{"objective": "v", "mlp_ratio": 4, "head_dim": 32, "qk_norm": true, "experts_per_token": 2, "shared_expert": false, "layers": 12, "positions": "sincos", "optimizer": "adamw", "beta2": 0.95, "steps": 6500, "lr_schedule": "linear", "final_lr_fraction": 0}
Rows from block 5 of a small image diffusion model, named by matrix and row number. Rows with one number within an expert belong to one neuron, the router's apart. Each number is 128 + 24 x the weight over its row's rms, rounded and kept within 0 to 255. All counts start at 0. After the name is the row's rms in percent of the matrix's.
Before each expert's rows are labels from the 100 images, of 14848 (inputs lightly noised), where the router gives the expert most weight on average: "top examples" is what is common among them. Only what is clearly more common there than usual is listed. The data: retinal OCT scans (Kermany 2017).
# router: router (model.blocks.5.mlp.router.weight, 8x128), inputs 0-63
# up: expert up (model.blocks.5.mlp.up, 8x256x128), inputs 0-63
# down: expert down (model.blocks.5.mlp.down, 8x128x256, transposed), outputs 0-63

# expert 3
top examples: finding: choroidal neovascularization
router.3 105 [154 153 116  60  66 139 155 171 147 164 153 131 132 138 102 102  99  94 101 124 135 125 140 166 126 113 131 116  89 116  93 131 119 220 123  87 124 120  93 121 105 102 101 120 147 121 126 117 116 124 130  89  92 160 121  86  99 144  97 115 124 149 113  76]
up.12 108 [128 152 125 149  97  86 129 150 105  88 124 119 138  98  94 138 152  98 161 147  95 127 158 136 115 145 108 154 104 130 148 138 103 130 132 156 130 124 129 118 134  94 141 157 150  89 112  89 131 110 139  82 156  87 159 109 126 159 133 108  66 126 130 100]
down.12 091 [140 148 133 123 118 111 134 118 130  94  91 135 135  95  87 135 121  76 124  99 135  93 123 210 175 125 103 132 146 143 135 128 124 159  54 167 129 118 115  92 132 123 110 155 130  98 148 120 127 103 146  95 130  75 101 123 134 115 123 132 143 139 135 127]
up.13 099 [127 114 120 108 110 126 146 153 160 148 119 136 123 105 128 145 150 118  88 133 155  93 180  66 126  93 131  98 167  91  75 121 141 136 127 131 118  97 115 109 105 140 124 110 135 140 129 116 120 133 124 153 140 174 142 168 109 123 177  92 109 111 108 162]
down.13 092 [151 154 143 120 142 121 128 168 124 156 144 158 161 164  93  86 126 156 145 138 107 109 130  93 153 115 157 124 126 143 102 129 162 136 139 137 162 155  97 141 140 123 156 162 139  68 145 161 122 116 123 134 163 130 134 198 157 124 123 154 126 139 133 156]
up.14 083 [139 102 123 137 173 169 125  87 117 123 156 125 132 166 156  89 123 123 147 145 129 139 137 120 130 134 110  99 124 153 192 134 162 121 105 114 145 156 134 186 161  77 128 126 128 122 102 140 105  82 128 112 115 147 134 101 125 176 119 137 128 148 132 118]
down.14 108 [153 117 155 104 108 156 182 131 148 132 109 108 114  87 161 112 151 174 157 122 118 138 114  98 100 120 151 137 128 137  94 134 164 114 153 111 124 114 165 103 133 134 138 132 144 124 112 142 132 160 128 119 124 153 134 119 127 111 133 146 121 111 125 120]
up.15 115 [122 122 140 124  91 129 117 126 119 135 166 144 120  91 116 123 130 161  90 129  83  88 176 110 115 102 100 173 150 132 143  64 138 128 124 145 132 147 126 111 143 142 183 154 118 135 134 142 120 133 143 100 118 159 105 148 136 119 163 142 162 126 128 107]
down.15 092 [156 138 125  85 120 106 140 115 139 107 131 122 144 160 122 101  96 139 115 124 164 147  81 141 174 156 100 128 100 133 151  62 129 121 140 144 111 107  98 131  91  78 110 161  94 122 135 154  84 111 133 144 123 132 140 127 159 111 112 114 162  93 122  87]
up.16 083 [104 150 102 129  92  93 121 151 130  99 118  84 153 130 109 136 128  94 134 134 146  91 122 132 133 124 101 154 139  84 144 183 117 105 134 151 113 118 107  93 148 147 178 172  33 146 113 134 116 116 122 134 129 123 117 123 140 116 128 135 121 124  89 102]
down.16 084 [127 126 136 181 130 145 135 170 146  80  88 158 141 184 116 150 103 115 143 111 139 127 157 105 119 123 117 108 107 146 107 129 126 169 136 113 160 120  58 125  78 161 127 109  98 154 154 169 137 141 145 138 158 156 140 124 107 108 161 108 124 116 138 147]
up.17 075 [142 113 129 153 153 135 115 138 104 149 136 134 133 152 124 121 133 141 121 131 121 124 193  86 105  98 103 150 188 134 138 166 105 161 119 114 132 156  91 100 102 135 133  72  80 103 121 140 147 109 139 183 131 133 121 144  98 167 166 119 111 129 112  93]
down.17 079 [ 95 108 143 100 144 126 136 158 174 132  72 121  84 148 132 131 127 113  90 139  93 126 111  90 130 139 111 139 141 133  85 153 145 134 155 109 100 126 143  97 111 139 112 142 122 108 113 167 152 114 142  85 142 150 141  95 132 138 110 134 130  97 114 134]
up.18 097 [ 98 124 127 139 125 153 139 138 116  84 140 112 143 134 132 186 128  96  97 127 137 115 114 139 143 147 152 123  93 139  67 152 143 127 120 110 102 103 137  94 126 123 147 183 107 148 128 128 150 119 141  95 140 126 118 149  97 101 148 105  99  81 120 105]
down.18 106 [119 145 142  76 131 173  93 142 125  96 118  78 143 182 118 123  98 120  94 111 140 161 120 139 112 143  41 119 113 122 100 105 120 153 131 135 143  87 137 149 139 151 125 109 148 137 137 152 114 100 123 119 142  91 134 155 142 120 141 112 149 135 122 129]
up.19 093 [109 129 150 135 180 140 109  62 105 165 168 130 147 188  94 106 126 120 131 139 132 110 141 138 134 145 142  90  98 154 145 132 133 117 117 110 132 136  69 158 134 139 128 149  75 140 103 157 116 114 144 137 167 117 136 127 143 144 115 134 121 123 149 107]
down.19 107 [153 116 147 143  85  96 185 175 157 136 109 109 122  84 116 132 139 155  99 153 106 127 116 139 103 119 123 120 144 137 112 148 136 123 104 107 140  95 133 139 125 144 129 159  72 144  97 118 148 148 115 131 140 149 146 107 145 140 129 136 135 132 160  61]
up.20 081 [137 129 144 134 110 118 117 132 140 127 140 139 126 152 108 160 120 160 146 114 104 146 104 126 131 183 120 147 128 127 138 109 110 138 144 117 133 110 122 140 124 151 145 100  86 138 139 134 174 144 143 147 117 145 128 146 147 109  91 141 109 128 124  48]
down.20 096 [ 93  66 141 169 119  91  98 120 161 124 123 122  88 158 142 137 153  95 110 130 142 145  89 107  88 114 121 137 133 118  83 134 121 129 121 127 140 156 137 144 112 126 124 131  90 188 111 134 148 110 122 128 128 136 151 123  72 121 158 116  89 122 131 151]
up.21 133 [137 102 110 133 144 128 140 103  94  83 146 130 156 139 156 159 138 130  95 119 118 141 137  88 152 138 130 146 111 195 163 122 141 117 105 139 131 138 141 154 120 127 126 133  93 121 133 159 133 120 136 111 141  79 115 149 119 119  91 141 137 112 184 184]
down.21 144 [163 171 168 119 101 134 130 136 119 190 111 136 160 125 124 133 134 114 153 123 133 137 116 132 140 124 112 170 116 135 189 136 140 129 100 139  90 124 112 116 126 152 135 117 143 109 144 109 121  80 111  99 149  83 106 102 171 128 127 135 137 139 139 140]
up.22 085 [ 90 150 119 126  91 125 101 172 130 100 163 129 163  82 110 133 147  80 137 165 103 110 126 160 130 137 119 123 116 146 156 118 127 141 148 133 123 130  95 116 110  99 131 140 105 125 100 105  72 157 114  93 112  78 133  52 140 156 131  93 137 142 124 114]
down.22 085 [120 150 157  68 127  76 121 149 122 141 136 155 119 178 141 145 105 164 156  94 144 139 136 146 138 136 115 124 125 149 121 122 108 134 124 102 176 122  63 176 139 113 135 121 125 105 165 126 135  93 134 179 110 178 135 131 130 148 139 102 123 143 124 139]
up.23 093 [ 95 127 109 145  96 124 126 150 111 132 110 142 139 106 131 171 130 123 214 135 150 112 123 148 124 137 139 181 109 141 122 118 109 137 122 156 125  96 144 138 109 179 120 149 102 159 138 120 153 131 124 132 134 113 148 114 128  93 114 129 134 133 139 128]
down.23 080 [117 130 146 132 117 119  70  98 118 112 105 128  88 133 146 159 140 124 157 105 124 123 118 136 148 117 127 124 130 120  80 116 151 177 103 137 118  91 138 120  96  63 119 120 137 135 157  92 133 111 136 124 149 125 114 163 108 110 136 130 149 116 109 181]

# expert 0
top examples: finding: diabetic macular edema
router.0 090 [140 161 149 105 117 106 107 108  59 121 105 160 116 109 111 114 117 117 138 145 115 107 151 139 137  92 132 106 131 124 103 146 145 135 162 144 119 141 124 138 155  87 125 132 143  90 100  63 125 113 148 135 144 128 154 128 125 160 145 134  71 143 125  95]
up.12 108 [126 104 132 125 164 147 157 128 133 107 115 139 121 139 170 166 150 169 109 121 154  98 192 128 126 202 137 123 123 132 154  45 132 113 111 133 118 118  93 163 114 162 136 113 119 129 109 131 135 130 131 106 164  95 168 103 133 162 189 120  88 119 101  74]
down.12 090 [116 150 138 185 148 114 156 144 150  98  82 123 115 101 105 132 134  81 125 129 134 114 163 117 122 156  77 120 107 123 159 181 128 111  96 140 105 152 115 123 120 108 121 151 110 145 139 145 115 137 137 123 144  98 137 108  88 129 169 139 157 115 131 113]
up.13 091 [123 124 138 103 122 155 155 130 114 128 161 155 131 192 113 123 151 164 138 125  97  78 141 127 154 148 139 115 106 106 138 124 116 129 110 101 117 108  97 124 130 165 123 160  68 140 123 193 109 120 111 125 152 107 112 115 143 136 145 164 129 135 114 111]
down.13 094 [142 171 136 153 109 128 129 170 115 104 121 119 189  90 126 148  98 135 129 156 138 130 120 119 131 123  91 142 133 151 135 127 164 132 113 107  78 153 104 123 123 156 135 147  87 129 130 161 125 171 126 142 149 130 142 117 181 121 142 103 139 121 165  86]
up.14 111 [110 118 125 140 151 146  98  87 130 140 124 106 119 134 127 118 128 173 126 111 145 126  94 142 133 134 136 154 153 130 121 100 128 119 109 106 133 138 111 139 132 173 131  87  90 140 184 185 144 147  86 139  75 164  87 119 166  95 138 148 119  87 133 113]
down.14 099 [148 147 115 120 121 140 121 133  86 152 167 134 117  95 138 128 134 153 173 110 136 140 124 140 117 122 150 128 110 124  82 117 120 117 117 103  94 108  98 118 124  57 101  81 100 109 113 149 132  99 100  81 157 135 153 177 130 134  79 184 131 136 145 124]
up.15 107 [119  82 103 136 183 201 177 101 158 152 128  94 112 162 110 107 121 152  83 119 116 138 123 110 129 134 125 130 152 136 152 132 121 134  76  84 113 121 112 117 123 127 102 118 136 111 162 148 156 149 118 128 103 121 112 175 118 106 128 107 131 108  85 199]
down.15 086 [138 155 140 105 157 155 140 113 155 153 163 181 138 114 132 120 150 150 116 132 134 139 132 126 155 141 154 134 135 131 101 142 106 114 118 115 156 144 152 131 114 157 120 123 109 127 123 139 111 147 108 131 114 140 138 134 149 132 142 138 123 108 128 123]
up.16 122 [138  96 109 158 168 188 130 132 120 137 120 120 133 121 115 117 134 118 120 171 110  87 145 176 135 146  94 110  99 119 138 133 129 133  74  89 111 118 116 143 173 135 138 163 133 136 119 123 134 139 124  54 153 143 161 128 120 127 109 132 114 141 105 135]
down.16 112 [145 101 162 168 100 146  79 109 126 111 140 157 148 148 104  95 117 128 155 170 136 167 148 135 138 139  88 163 140 136 219 131 127 122 103 126 120 118 111 122 114 119 121 120 160 131 136 122 129 127 117 138 144 122 121 108 158 101 144  73 133 109 135 128]
up.17 108 [134 141 119 121 119 113 121 124 115 122 118 132 140 134 129 158 130 105 137 131 151 116 154 100 138 119 114 133 149 159  74 161 123 124 119 141 162 135 140 144 142 121  98 136 140 121 114 123 138 112 131 139 129 147  81 112  77 140 153  23 135  79 132 111]
down.17 120 [115 139 152 140  93 140 136 132 134  85 101  94 158  80 144 155 120 120 119 108 147 128 112 164 101  86 123  80 140 128 135 115 123 147 111  93 112 122  75 121 124 123 105 128 102 163  98 172 141 136 105  97 130 138 148 142 174  85 117 128 112 156 129 133]
up.18 072 [142 157 159 107 147 151 113 131 148 121 129 149 106 122 117 132 166 149 164 155  77 121 101 133 142 182 144 144 138 111 139 119 116 115 137 148 124 135 112 128 166 129 102 157 125 143 119 119 104 117 135  91 127 145 150 152 163 113 123 176 126 120 107  79]
down.18 079 [128 131 116  84 185 123 113 125 147 118 197 107 148 152 115 132 134 103 160 161 162 143 121  88 124 140 127  85 139 121  74 123 146  97 106 139 124 166 139 126  99 111 127 118 152 150  96 127 125 131 137 127  91 112 111 151 128 113 141 105  94  83 135  83]
up.19 099 [143 125 148 114  93 130 154 129 154 156 164 117 151 186 123 137 142 147 129 114 127 156 135 180 137 137 132 146 143 141 160 122 149 106 121 122 123 101  85  89 103 135  99 143 102 121 140 199 121 111 115 106 111 148 109  94 157  91  97 144 172 128  91 115]
down.19 105 [139 137 177 141 106  79 118 147 123 125 143 187 148 104 140 101 122 159 160 118 143 139 105 143 160 125 151 147 127 154 143 128 160 122 146 124 101 153 106 126 162 116 131 134  69 172 113 134 132 112 146 141 134 162 147 148 167 133 115 126 132 124 120 119]
up.20 108 [110 158 159 139 119 135 132 143 108 116 106 113 146 172 118 160 162 148 101 173 138 147 135  89 149 117 121 124 144 130  99 146  80 116 108 104 157 116 121 102 120 148 102 145 125 157 152 116 107 150 112  89 154  99 144 147 109 135 133 125  99 125 124 145]
down.20 088 [155 163 157 112 149 109  99 125  94 131  97 175 127 140 151 127  98 180 139 119 131  69 124 129 150 153 137  92 115 146  89 110 146 130 118 112  83 117  97  98 105  97  76 108 131 112  83  95 111 107 109 120  95 121 123 142 152 126 149 127 151 116 107 154]
up.21 096 [130 111 111 194 182 161 111  89 127 133 120  94 141 152 133 138 140 177  92 120 124 107 134  96 123 134  97 110 134 122 176 165  88  76  98 109 146 148 137 133 184 146 140 146 156 137 106 136 119 115 142 139 128 159 112 123 147 137 156 121 135 118 128 132]
down.21 094 [187 102 125 124 125 120 105 137 119 140 110 128 117 154 120 128 127 102 132 111 148 108 147 145 167 124  97 131 151 135 119 128 105 134 100  98 143 108 105 117 113  98 143 139 170 138 100 118 134  73 154 115 144 121 132 127 137  70 132 102 131 116 133 126]
up.22 090 [ 88 109 116 183 144 105 123 105 132  92 120 105 123 117 151 119 130 129 110 153 127 121 119 143 153 179 109 101 105 124  96 164 155 169 133 102 122 153 125 124 137 123 138 133  83 116 106 102 121 134 101 104 156 124 153 157 113 168 176 158 112 104 126 143]
down.22 119 [156  90 105 126 110 108 126 148  89  90 119 117 129 131 146  48 138 124 139 170 114 112 113 121 139 162 110 128 112 101  95 129 137 149 181 132 168 122 156 171 162 145 143 128 112 147 110 126 121 105 122 164 113 122 125 132 111 164 161 121 137 123 103 123]
up.23 096 [130 128 147  99  89 138 119 112 160 148 158 140 161 183 122 121 156 183 141 119 194 133  80 164 140 104 137 127 144 150 145 122 119 113 116 123 114 101  87 115 111 152 118  91  71 146 142 173  96 132  95 133  79 141  86 108 121 126 133 150 157 137 173 129]
down.23 101 [131 149 168 121  97 104 119 168 110 123 135 173 157  85 143 137 112 155 124 171 137 130 116 123 157 150 120 129 144 128 157 131 147 145 131 132 103 152  86 115 129  70 139  97  47 142 136 147 114 134 102 116 119 121 141 123 139 114 118 121 117 132 135  79]

# expert 7
top examples: finding: diabetic macular edema
router.7 123 [ 94  96  88 160 189 172 125 145 133 109 110  74 124 124 157 131 115  87  84 113 116 164 119 119  96 140 120 137 138 156 152 134 137 111 112  83  92 144 164 131 135 106 136 123 169  68 123 123 136 147 146 162 127  69 140 151 110 138  92 121 149 123 146 149]
up.12 094 [156 172 133 118  82  78 129 168 137 106 140 135 183 120 144 149 144 130 143 129 163 171 105 117 132 177 111 129  73 148  88 131 137 144 117 166 180 102 119 115 115 104 115 145  99 150 142 120 134  93 122 100 106 136 110 131  96 140 169 104 132  99 132 138]
down.12 085 [165 131 117 132  95 133 146 136 126 126 136 148 155  85 167 160 108 106 116 148 113 158  98 159 101 174 153 146  76 198 125 118 110 134 118  88  99 139 117  95 124 154 138  96 126 129 113 134 139 113  85 151 108 148 103 115 126 109 145 161 138 116 121 179]
up.13 107 [126 145 127 124 130 124 132 108 122 180 128 101 179 145 150 122 160 209  77 128 146 120 115 123 119 136 125 113 155 128 142 130 134 107 116 156 153 158 119 163 168 180  76  75 124 131  97 124  97 119 109 127 105 157 124 105  98 163 128 122  99 101 148 113]
down.13 104 [137 112 167 135 159 126  86 140 146 148 146 109 112 131 137 133  77 121 123 137 120 123 119 112 137 143 153 131 158 125  99 162 107 129 171 146  85 157 107  96 137 141 117 151 104 150  69 132 132 109 165 166 109 138 115  97 147 143 149 115 100 139 127 139]
up.14 098 [125 122 192 126  88  89 100  89 124 133  99 160 131 113 143 156 108 147 160 132  80 121 161 152 120 101 140 147 143 146 122 141 104 106 130 205 170 163  85  92 115 155 142 116 118 133 131 153 121 122 165 135 115 107 116 105 113 130 138 128 122 147  86 126]
down.14 096 [130 118  89  97 130 178 166 133 112 124 125 115 147 150 146 137 112 155 120 178 123 144 140 142 151 140 131 126 151 146 117 120 135  64 141 170 105 135 120  78  95 145 133 130 141 106  91 114 104 147  91  98 109 138 139 139 131 117 119 179 115  97 150 126]
up.15 083 [ 99 112 102 102  85 122 147 125 116 159 123 133 167  92 114 135 154  89 147 159 119 119 135 169 132 134 125  96 107 150 115 155 135 152 131 132 153 161 136 135 139  91 121 127  76 148 103  63 119 109 150 125 105 137 113 100  77 151 166 108  89 141 114 156]
down.15 093 [136 130 169 159 135 137 159 161 111 122 109 151 139 100 159 114  88 135 124 154 118 172 138 152 111 131  88 132  98 176 142 109 146 164 125 110  90 168  81  99 135 128 118 123  99 154 117 163 130 114  86 162 120 125 152  86 161 141 128 188 134 111 155 127]
up.16 103 [140 153 132  84 106 129 163  82  93 155 133 163 184 141 114 155 158 103 158 150 137 128 112 161 171 149 141 137 105 167 109 126 113 133 106 134 139 149 141 170 134 128  74 153  74 148 115 112 123 103 134  81 114 124  95 110  96 146 116 117 132 106 156 142]
down.16 114 [121 112 145 129  80 154 163 121 155 158 111 135 161 120 107 120 101 149 151 106 134  85 143 161 136 132  78 142 142 122  93 160 119 161 137 130 104 153 102 112  93 126 140 132 126 130 142 145 130 185 171 119  75 124  82 132 109 162 115 133 133 114 124 129]
up.17 097 [156 120 121 104 115 129 164 135 115 161 160 157 145 107 132 141 139 109 149 131 147 111 138 139 143  89 143 111 145 140 135 104 128 141 149 172 127 124 117 132 114 113 136 104 115 148  85 121 109 132 117 160 113 158  87  89  99 155 128 114 159 134 151  98]
down.17 105 [102 133 137 116  74 119 109  95 137 133  91 143 142 160 102 125  88  97 175  84 165 143 106 164 142 146 153 172 121 139 118 126 116 113 126 124 150 137 139  94 104 153 122 156 153 132 144 100 125 180 145 144 109 177 104 145 103  97 141 147  80 153 117 110]
up.18 097 [121 117 136 141 118 122 107 169 143 134 106 163 138 123 123  85 167 102 176 148 134 110 110 140 133 140 109 132 137 127 149 120 134 123 154 142 137 130 107 115 154 111 129 136 103 117 123 119  94 159 121 117 134 106 167 122 159 149 140 121 124 147 144 108]
down.18 094 [ 98 156 149 144  82 136 140 189 149 144 119 146 164 143 126  98 134 101  87 121 128 141 135  98 144 133 135 144 143 148 121 117 101  99 142 163 158 203  88 128 156 141 147 135 112 130 119  99 133 157 130 158 152 124 129  72 112 181 128 154 137 118 118 133]
up.19 098 [141 149 167 151 117 138 145  73 109 139 133 193 111 141 117 148 121 143 189 136 144 139 122  76 125 123 144 161 137 137  71 131 130 143 124 118 138 134 127 111 130 146 133 108 124 160 141 146 112  82 137 111  87 147 116 163 149 133 107 132  73 133 110  88]
down.19 091 [110 116 120  96 127 108 112  99 132 125  93 133  86 141  76 143 157 118 111 157 129  87 155 124 117 139 108 137 117  97  77 118 108 156 159 113 146 119 132 105  95 149 146 141 110 127 127 166 142 153 152  97 105 137 130 147  96 138 141 119 134  96 104 140]
up.20 117 [136 167 120 105 121 128 131 126 141 138 147 106 116 110 134 122 133 170 108 115 110 107 118 115 124 140 152 161 110 118 122  93 137 114 131 164 129 137 123 120 176 152 111 143 103 154 114 155 118 131 126 118 154 184 138 139 187 116 143 150 110  71 154 102]
down.20 107 [107 127 111 122 106  95  74 110 124 155 142 145  73 159  96 124 104 133 115  98 154 115 135 109 139 152 147 108 119 136  95 149 134 107 143 154  95 116 114 131 108  88 115 120 146  92 119 137 136  88 164 107 129 137 121 152 125  91 115  97 137 100 130 169]
up.21 079 [119  95 127 132 127 153 129 192 141 146 148 119 120 167  67 107 141 147 126 126 113 125 141 133 126 161 125 138 115  92 120 164 113 127 105 101 120  82 103 139 117 191 129 126 121 143 167 120 134 149 119 130 134 144 120 149 164 121 152 130 104 110  91 128]
down.21 083 [ 99 138 163 132 113 112 161 119 147 105 101  84 108  88 101 134 128 131  94 109 140 139 107  93 140 136 100 136 121 120 139 121 127  89 197  93 148 112 110 196 125  82 141 128 112 140 130 134 128 124 137 112 129 141 146 169  94 124 137 165 114 148 115 112]
up.22 085 [131 120 128 151 139 146 139 130 149 111  82 120 159 151 152 120 151 102 168 134 122 124 127 151 126 146 128 172 119 125 133 124  90 118 113 138 133 159 116 139 142  96 135 148 102 111 135 140 103 131 122 154 136 123 123 101  94 137 109 171 136 160 147 107]
down.22 086 [135 121 101 126 162 139  89  67 101 117 124 102 131 139 152 108 194 151 159 150 113 131 123  92 110 139 163 134 119 137 138 130 129 125 108 178 137 159 141 138 122 156 113 131 108 111  71 116 135 115 131 101 147 127 124 154 158 124 156 138 154  83 148 115]
up.23 113 [114 144 127 135 109 105 107 119 135 149  79 128 156 112 128 131 140 130 143 144 118 125 105 143 132 156  69 108 100 112 150 122 123 109 123 196 165 154 134 141 145 131 154 138  97 125 102 111  73 117 112 142  80 157 141  60 133 146 125 139 119 144 123 149]
down.23 113 [ 99 116 138 115 136  87 136 111 124  76 105 191 141 113 108 114 134  60 106 129 105 124 118 143 144 104 123 126 113 110  93 136 126 139 123 114 144 110 133 148 199 110 157 126 139  99 105 147 116 135 123  91 121 100 175 110  88 142 125 177 169 126 100 146]

# expert 4
top examples: finding: diabetic macular edema
router.4 097 [122 163 157 107 103  85  98 142 148 159 102 127 146 136 122  91 104  73 199 133 182 115 138 129 119 124 134 129 153 111 154 103 137 137 143 160 143 108 140 115 165 114 172 180 129 154 119 113  91 118 150  97  93 134 126 102 133 114  98 124 159 131 114 120]
up.12 103 [121 144  97 127 143 156 119 142 108 115 147 124 197 163 139 128 156 147 130 175 146 127 106 130 167 126 135 128 126 138 126 165 121 106 126 146 112 121 118 140 130 130 100 135 138 140 112 112  55 108  99 132 137  95 110 125 141 168 120 141 108 141 131 133]
down.12 110 [169 160 135 123 135 154 175 138 129 145 131  86 164 103 158 127 123 126 136 154 116 138 117 105 134 132 167  79 112 135  94 107 148 132 156 101 123 129 143 127 125 136 112 117 126 131  90 158 121 122 121 114 104 133 123 130 164 147 126 138 135 136 128 101]
up.13 083 [143 134 149 131 126 118 130 110 136 125 130 143 124 112 136 128 113 159  82 127  84 119 156 157 115  91 112 160 164 112  90 137 134 136 124 153 167 160 132 135 153 146 124 152 183  97 132 112 160 129 150 122 159 140 121 132 132  95 126  83 116 126  69  89]
down.13 081 [134 160 133 114 141 128 142 109 122 107 146 118  89 140 134 121 158  94 157 117 113 119 115 117 126 146  91 136 134 150 160 141 110 114  82 125 191 107 151 138 121 122 111 148 108 124 156 118 116 167 138 137  94 144 141 143 116 118 147 135 137 126 138 138]
up.14 132 [113  98 121 127 138 134 123 116  58 130 152 160 144 127 101 136 138 151 117 151  74  89 148 140 161 110 111 117 153 142 107  76 123 136  89 123 172 154 127 130 142 130 145 138 110 118 157  96 137 162 110 104 128 166 149 152  99 131 161  90 151 114 149 113]
down.14 124 [117 164 105 133 143 157 133 110  93  87 102 129 170 102 117 109 149 157 115 116  80  91 163 150 134 121 107  93 136 140 146 178 146 155 132  93 128 147 132 139 158  92 128 127  96 178 135 157 145 161 133 119 108 117 141 157 144 127 177 131 101 115 153 126]
up.15 086 [106 108  83 141 134 144 138 127 116  84 131 120  93 111 113 188 121 135 127 100 109 126 148 117 124 117 133 155 129 122 101 144 169 150 122 130 130 165 143 120 134 165 115 111 160 156 134 131 164 169 130 138 174  98 113 138 158 116 126 113  82  85 119 123]
down.15 090 [117 148 137 121 148 149 154 126 141 128 107 130 130 105 161 119 130 132 136 131 107 135 124 133 116 135  99 112 127 148 122  70  99 140 125 121 123 142  74 131 148 130  88 166 104 135 165 110  94  95 125 127 187 165 164 129 129 100  93 145 198 143 128 116]
up.16 110 [141 120 151 136 101 120 121 140 148 146 149 163 153 129 130 151 174 123 119 160  88  97 173 133 156 115 112 133 148 146 111 134 122 138 110 143 140 115  87 119 137 149 129 128 141 119 158 133 163 182 143 133 130 130 110 111 156 114 138 123  97 113  91 106]
down.16 124 [109 137 148 127 149 132  97 120 148 150 147 144 126 135 132 107 177 137 100 108 106  76 195 123 131 119 107  85 123 147 180 131 118 149 128  84 113 104 140 128 161 143 132  86 137 158 126 111 124 132 114 126 115  92 126 112 131 103 192 140 106 131 109 154]
up.17 113 [124 141 129 124 114 149 120 123  75 127 152 131 143 109 109 157 130 112 168 123 123 147 129  99 152 107 111 146 119 128 106 180 108 142 115 124 126 127 108 116 180 180 116 149 130 111 157 153 140 120  96 139 133 176 129 124 136  94 107 101 100  75 145 123]
down.17 129 [142 150 109 132 106 118 136 159 135  96 113 137 135 109 161 144 116 156 106 113 140 190 147 127 129 138 128 124 122 131 147  35 132 146 110  84 141 132 105 131 104 120 114 129 103 157 156 108 137 100 135 179 141 161 121 103 106  77 159 162 138 161 137 151]
up.18 097 [ 78 112  54 170 120 131 134 124  90 113 116  96 119  80 102 142 139 125  96 150 118 119 133 134 123 124 109 121 130 135 125 166 161 166 127 145 158 164 140 152 152 107 112  77 133 103 124 121 131 153 124 172 129 128 151 110 125 156 168  88  99 105 121 144]
down.18 088 [129 125 145 133 122 102 181 147 124 129  88 135 104 100 154 142 141 112 113 115 118 134 153 130  99 116  94 134 176 146 132 136 106 187 126 123 159 167 108 122 147 149 101 150  60 147 126 174 122 133 127 134 137 138 154 128 100 126  93 171 143 163 149 102]
up.19 118 [110 115 164 132 148 132 108  93 124 105 141  93 116 149 134 130 116 144 122 117 157 169 130 106 113 169 121 138  93 140 108 131 141 139  97 140 172 150 141 123 140 155 133 112 126 154 152 124 118 140 127 134 122  97  96 162 133 131 167  92  86  63 104 142]
down.19 108 [146 150  96 126  51 152 141 116 130  93 151 136 138 104 131 116  75 102  89 154 201 137 116 137 116 132 110 150 105 107  96 170 146 120 114 137 165 105 121 146 152 136 187 130 121  99 129 143 100 115 126 109 121 118 100 136 155 141 153 118 129 116 123 136]
up.20 101 [ 98 100 112 162 140 161 156 110 153 102 148  91 100 164 129 125 113 148 130 105 117 120 122 136 129 127 155 158 135 114 121 116 142 144 100 106 112 141 151 123 121 181 135  86 164 121 138 165 151 155 102 108 136 120 117 146 122 122 135 139 148  97 161 124]
down.20 136 [125 125 175 136 116 192 116 164 130 178 111 182 115 140 157 129 130 118 134 127 119 126 118 121 115 117 125 108 119 147 123 149 119 154  73 141 128 171 125 154 152 163 138 153 119 110 169 108 145 127 138 164 137 136 113 106 119 142 127 131 131 118 158 113]
up.21 083 [146 144 134 158 133 133 148 112  74 117 151 117 156 130 148 161 129 137  99 126 164  87 142 115 150  94  92 146 129 185 111 126 152 138 123 133 114 131 116 134  98 154 114  99 127 132 141 152 143 128 174 110 178  87  67 120 124  94 111  94 148 122 151 192]
down.21 083 [116 152 156 114 131 160  95 124 131 122 143 119 110 114 160  63 139 134 110 140 112 146 112 152 114 135  93 124 126 121 118 148 135 123 101 116 139 134 139 129 138 101 166 118 152 107 133 105 150 164 149 116 125 137 158 170 176 133 137 127 154 118  88 183]
up.22 100 [127  88 118 170 119 131 153 139 125 131 139 180 151 111 107 137 169 178  92 177 108 124 144 171 132 102 103 123 127 139 138 110  78 167  65 117 141 111  96 112 118 143 125  93 127  65 165 120 132 198 119 131 123 128 142 106 150 138 151 115 109 136 116 128]
down.22 090 [ 93 153 126 134 143 107  96 111 135 123 179 167 128 146 134 128 145 163 154 156 140 144 105  95 127 139  54 185 133 144 132 102 140 138  90 143 128  91 113  96 167 115  84 159 150  89 120 133 133 130 106 146  81 152 138  90 158 123 117 110 146  93 135 180]
up.23 101 [113 140 118 175 135 146 106 111 144  89 136 101 113 110 126 175 119 140 110 113 141 144 114 114 131 135 104 140 101 132  98 111 136 148 115 112 122 162 145 142 149 171 141 126 135 107 173 161 144 176  93 149  94 146 126 159 156 109 146 127 128  85 177 109]
down.23 098 [ 99 157 125 116 177  94 139 121 100 109  88 151 119  79 161 122 137 119 121 134 141 131  89 160 113 148 138 125 135  84 104  99 151 123 142  95 131 137 124 106 116  99 113 106 139 104  89 110 135 150 105  98 193 127 115 142 126 113  86 140  89 120 130 130]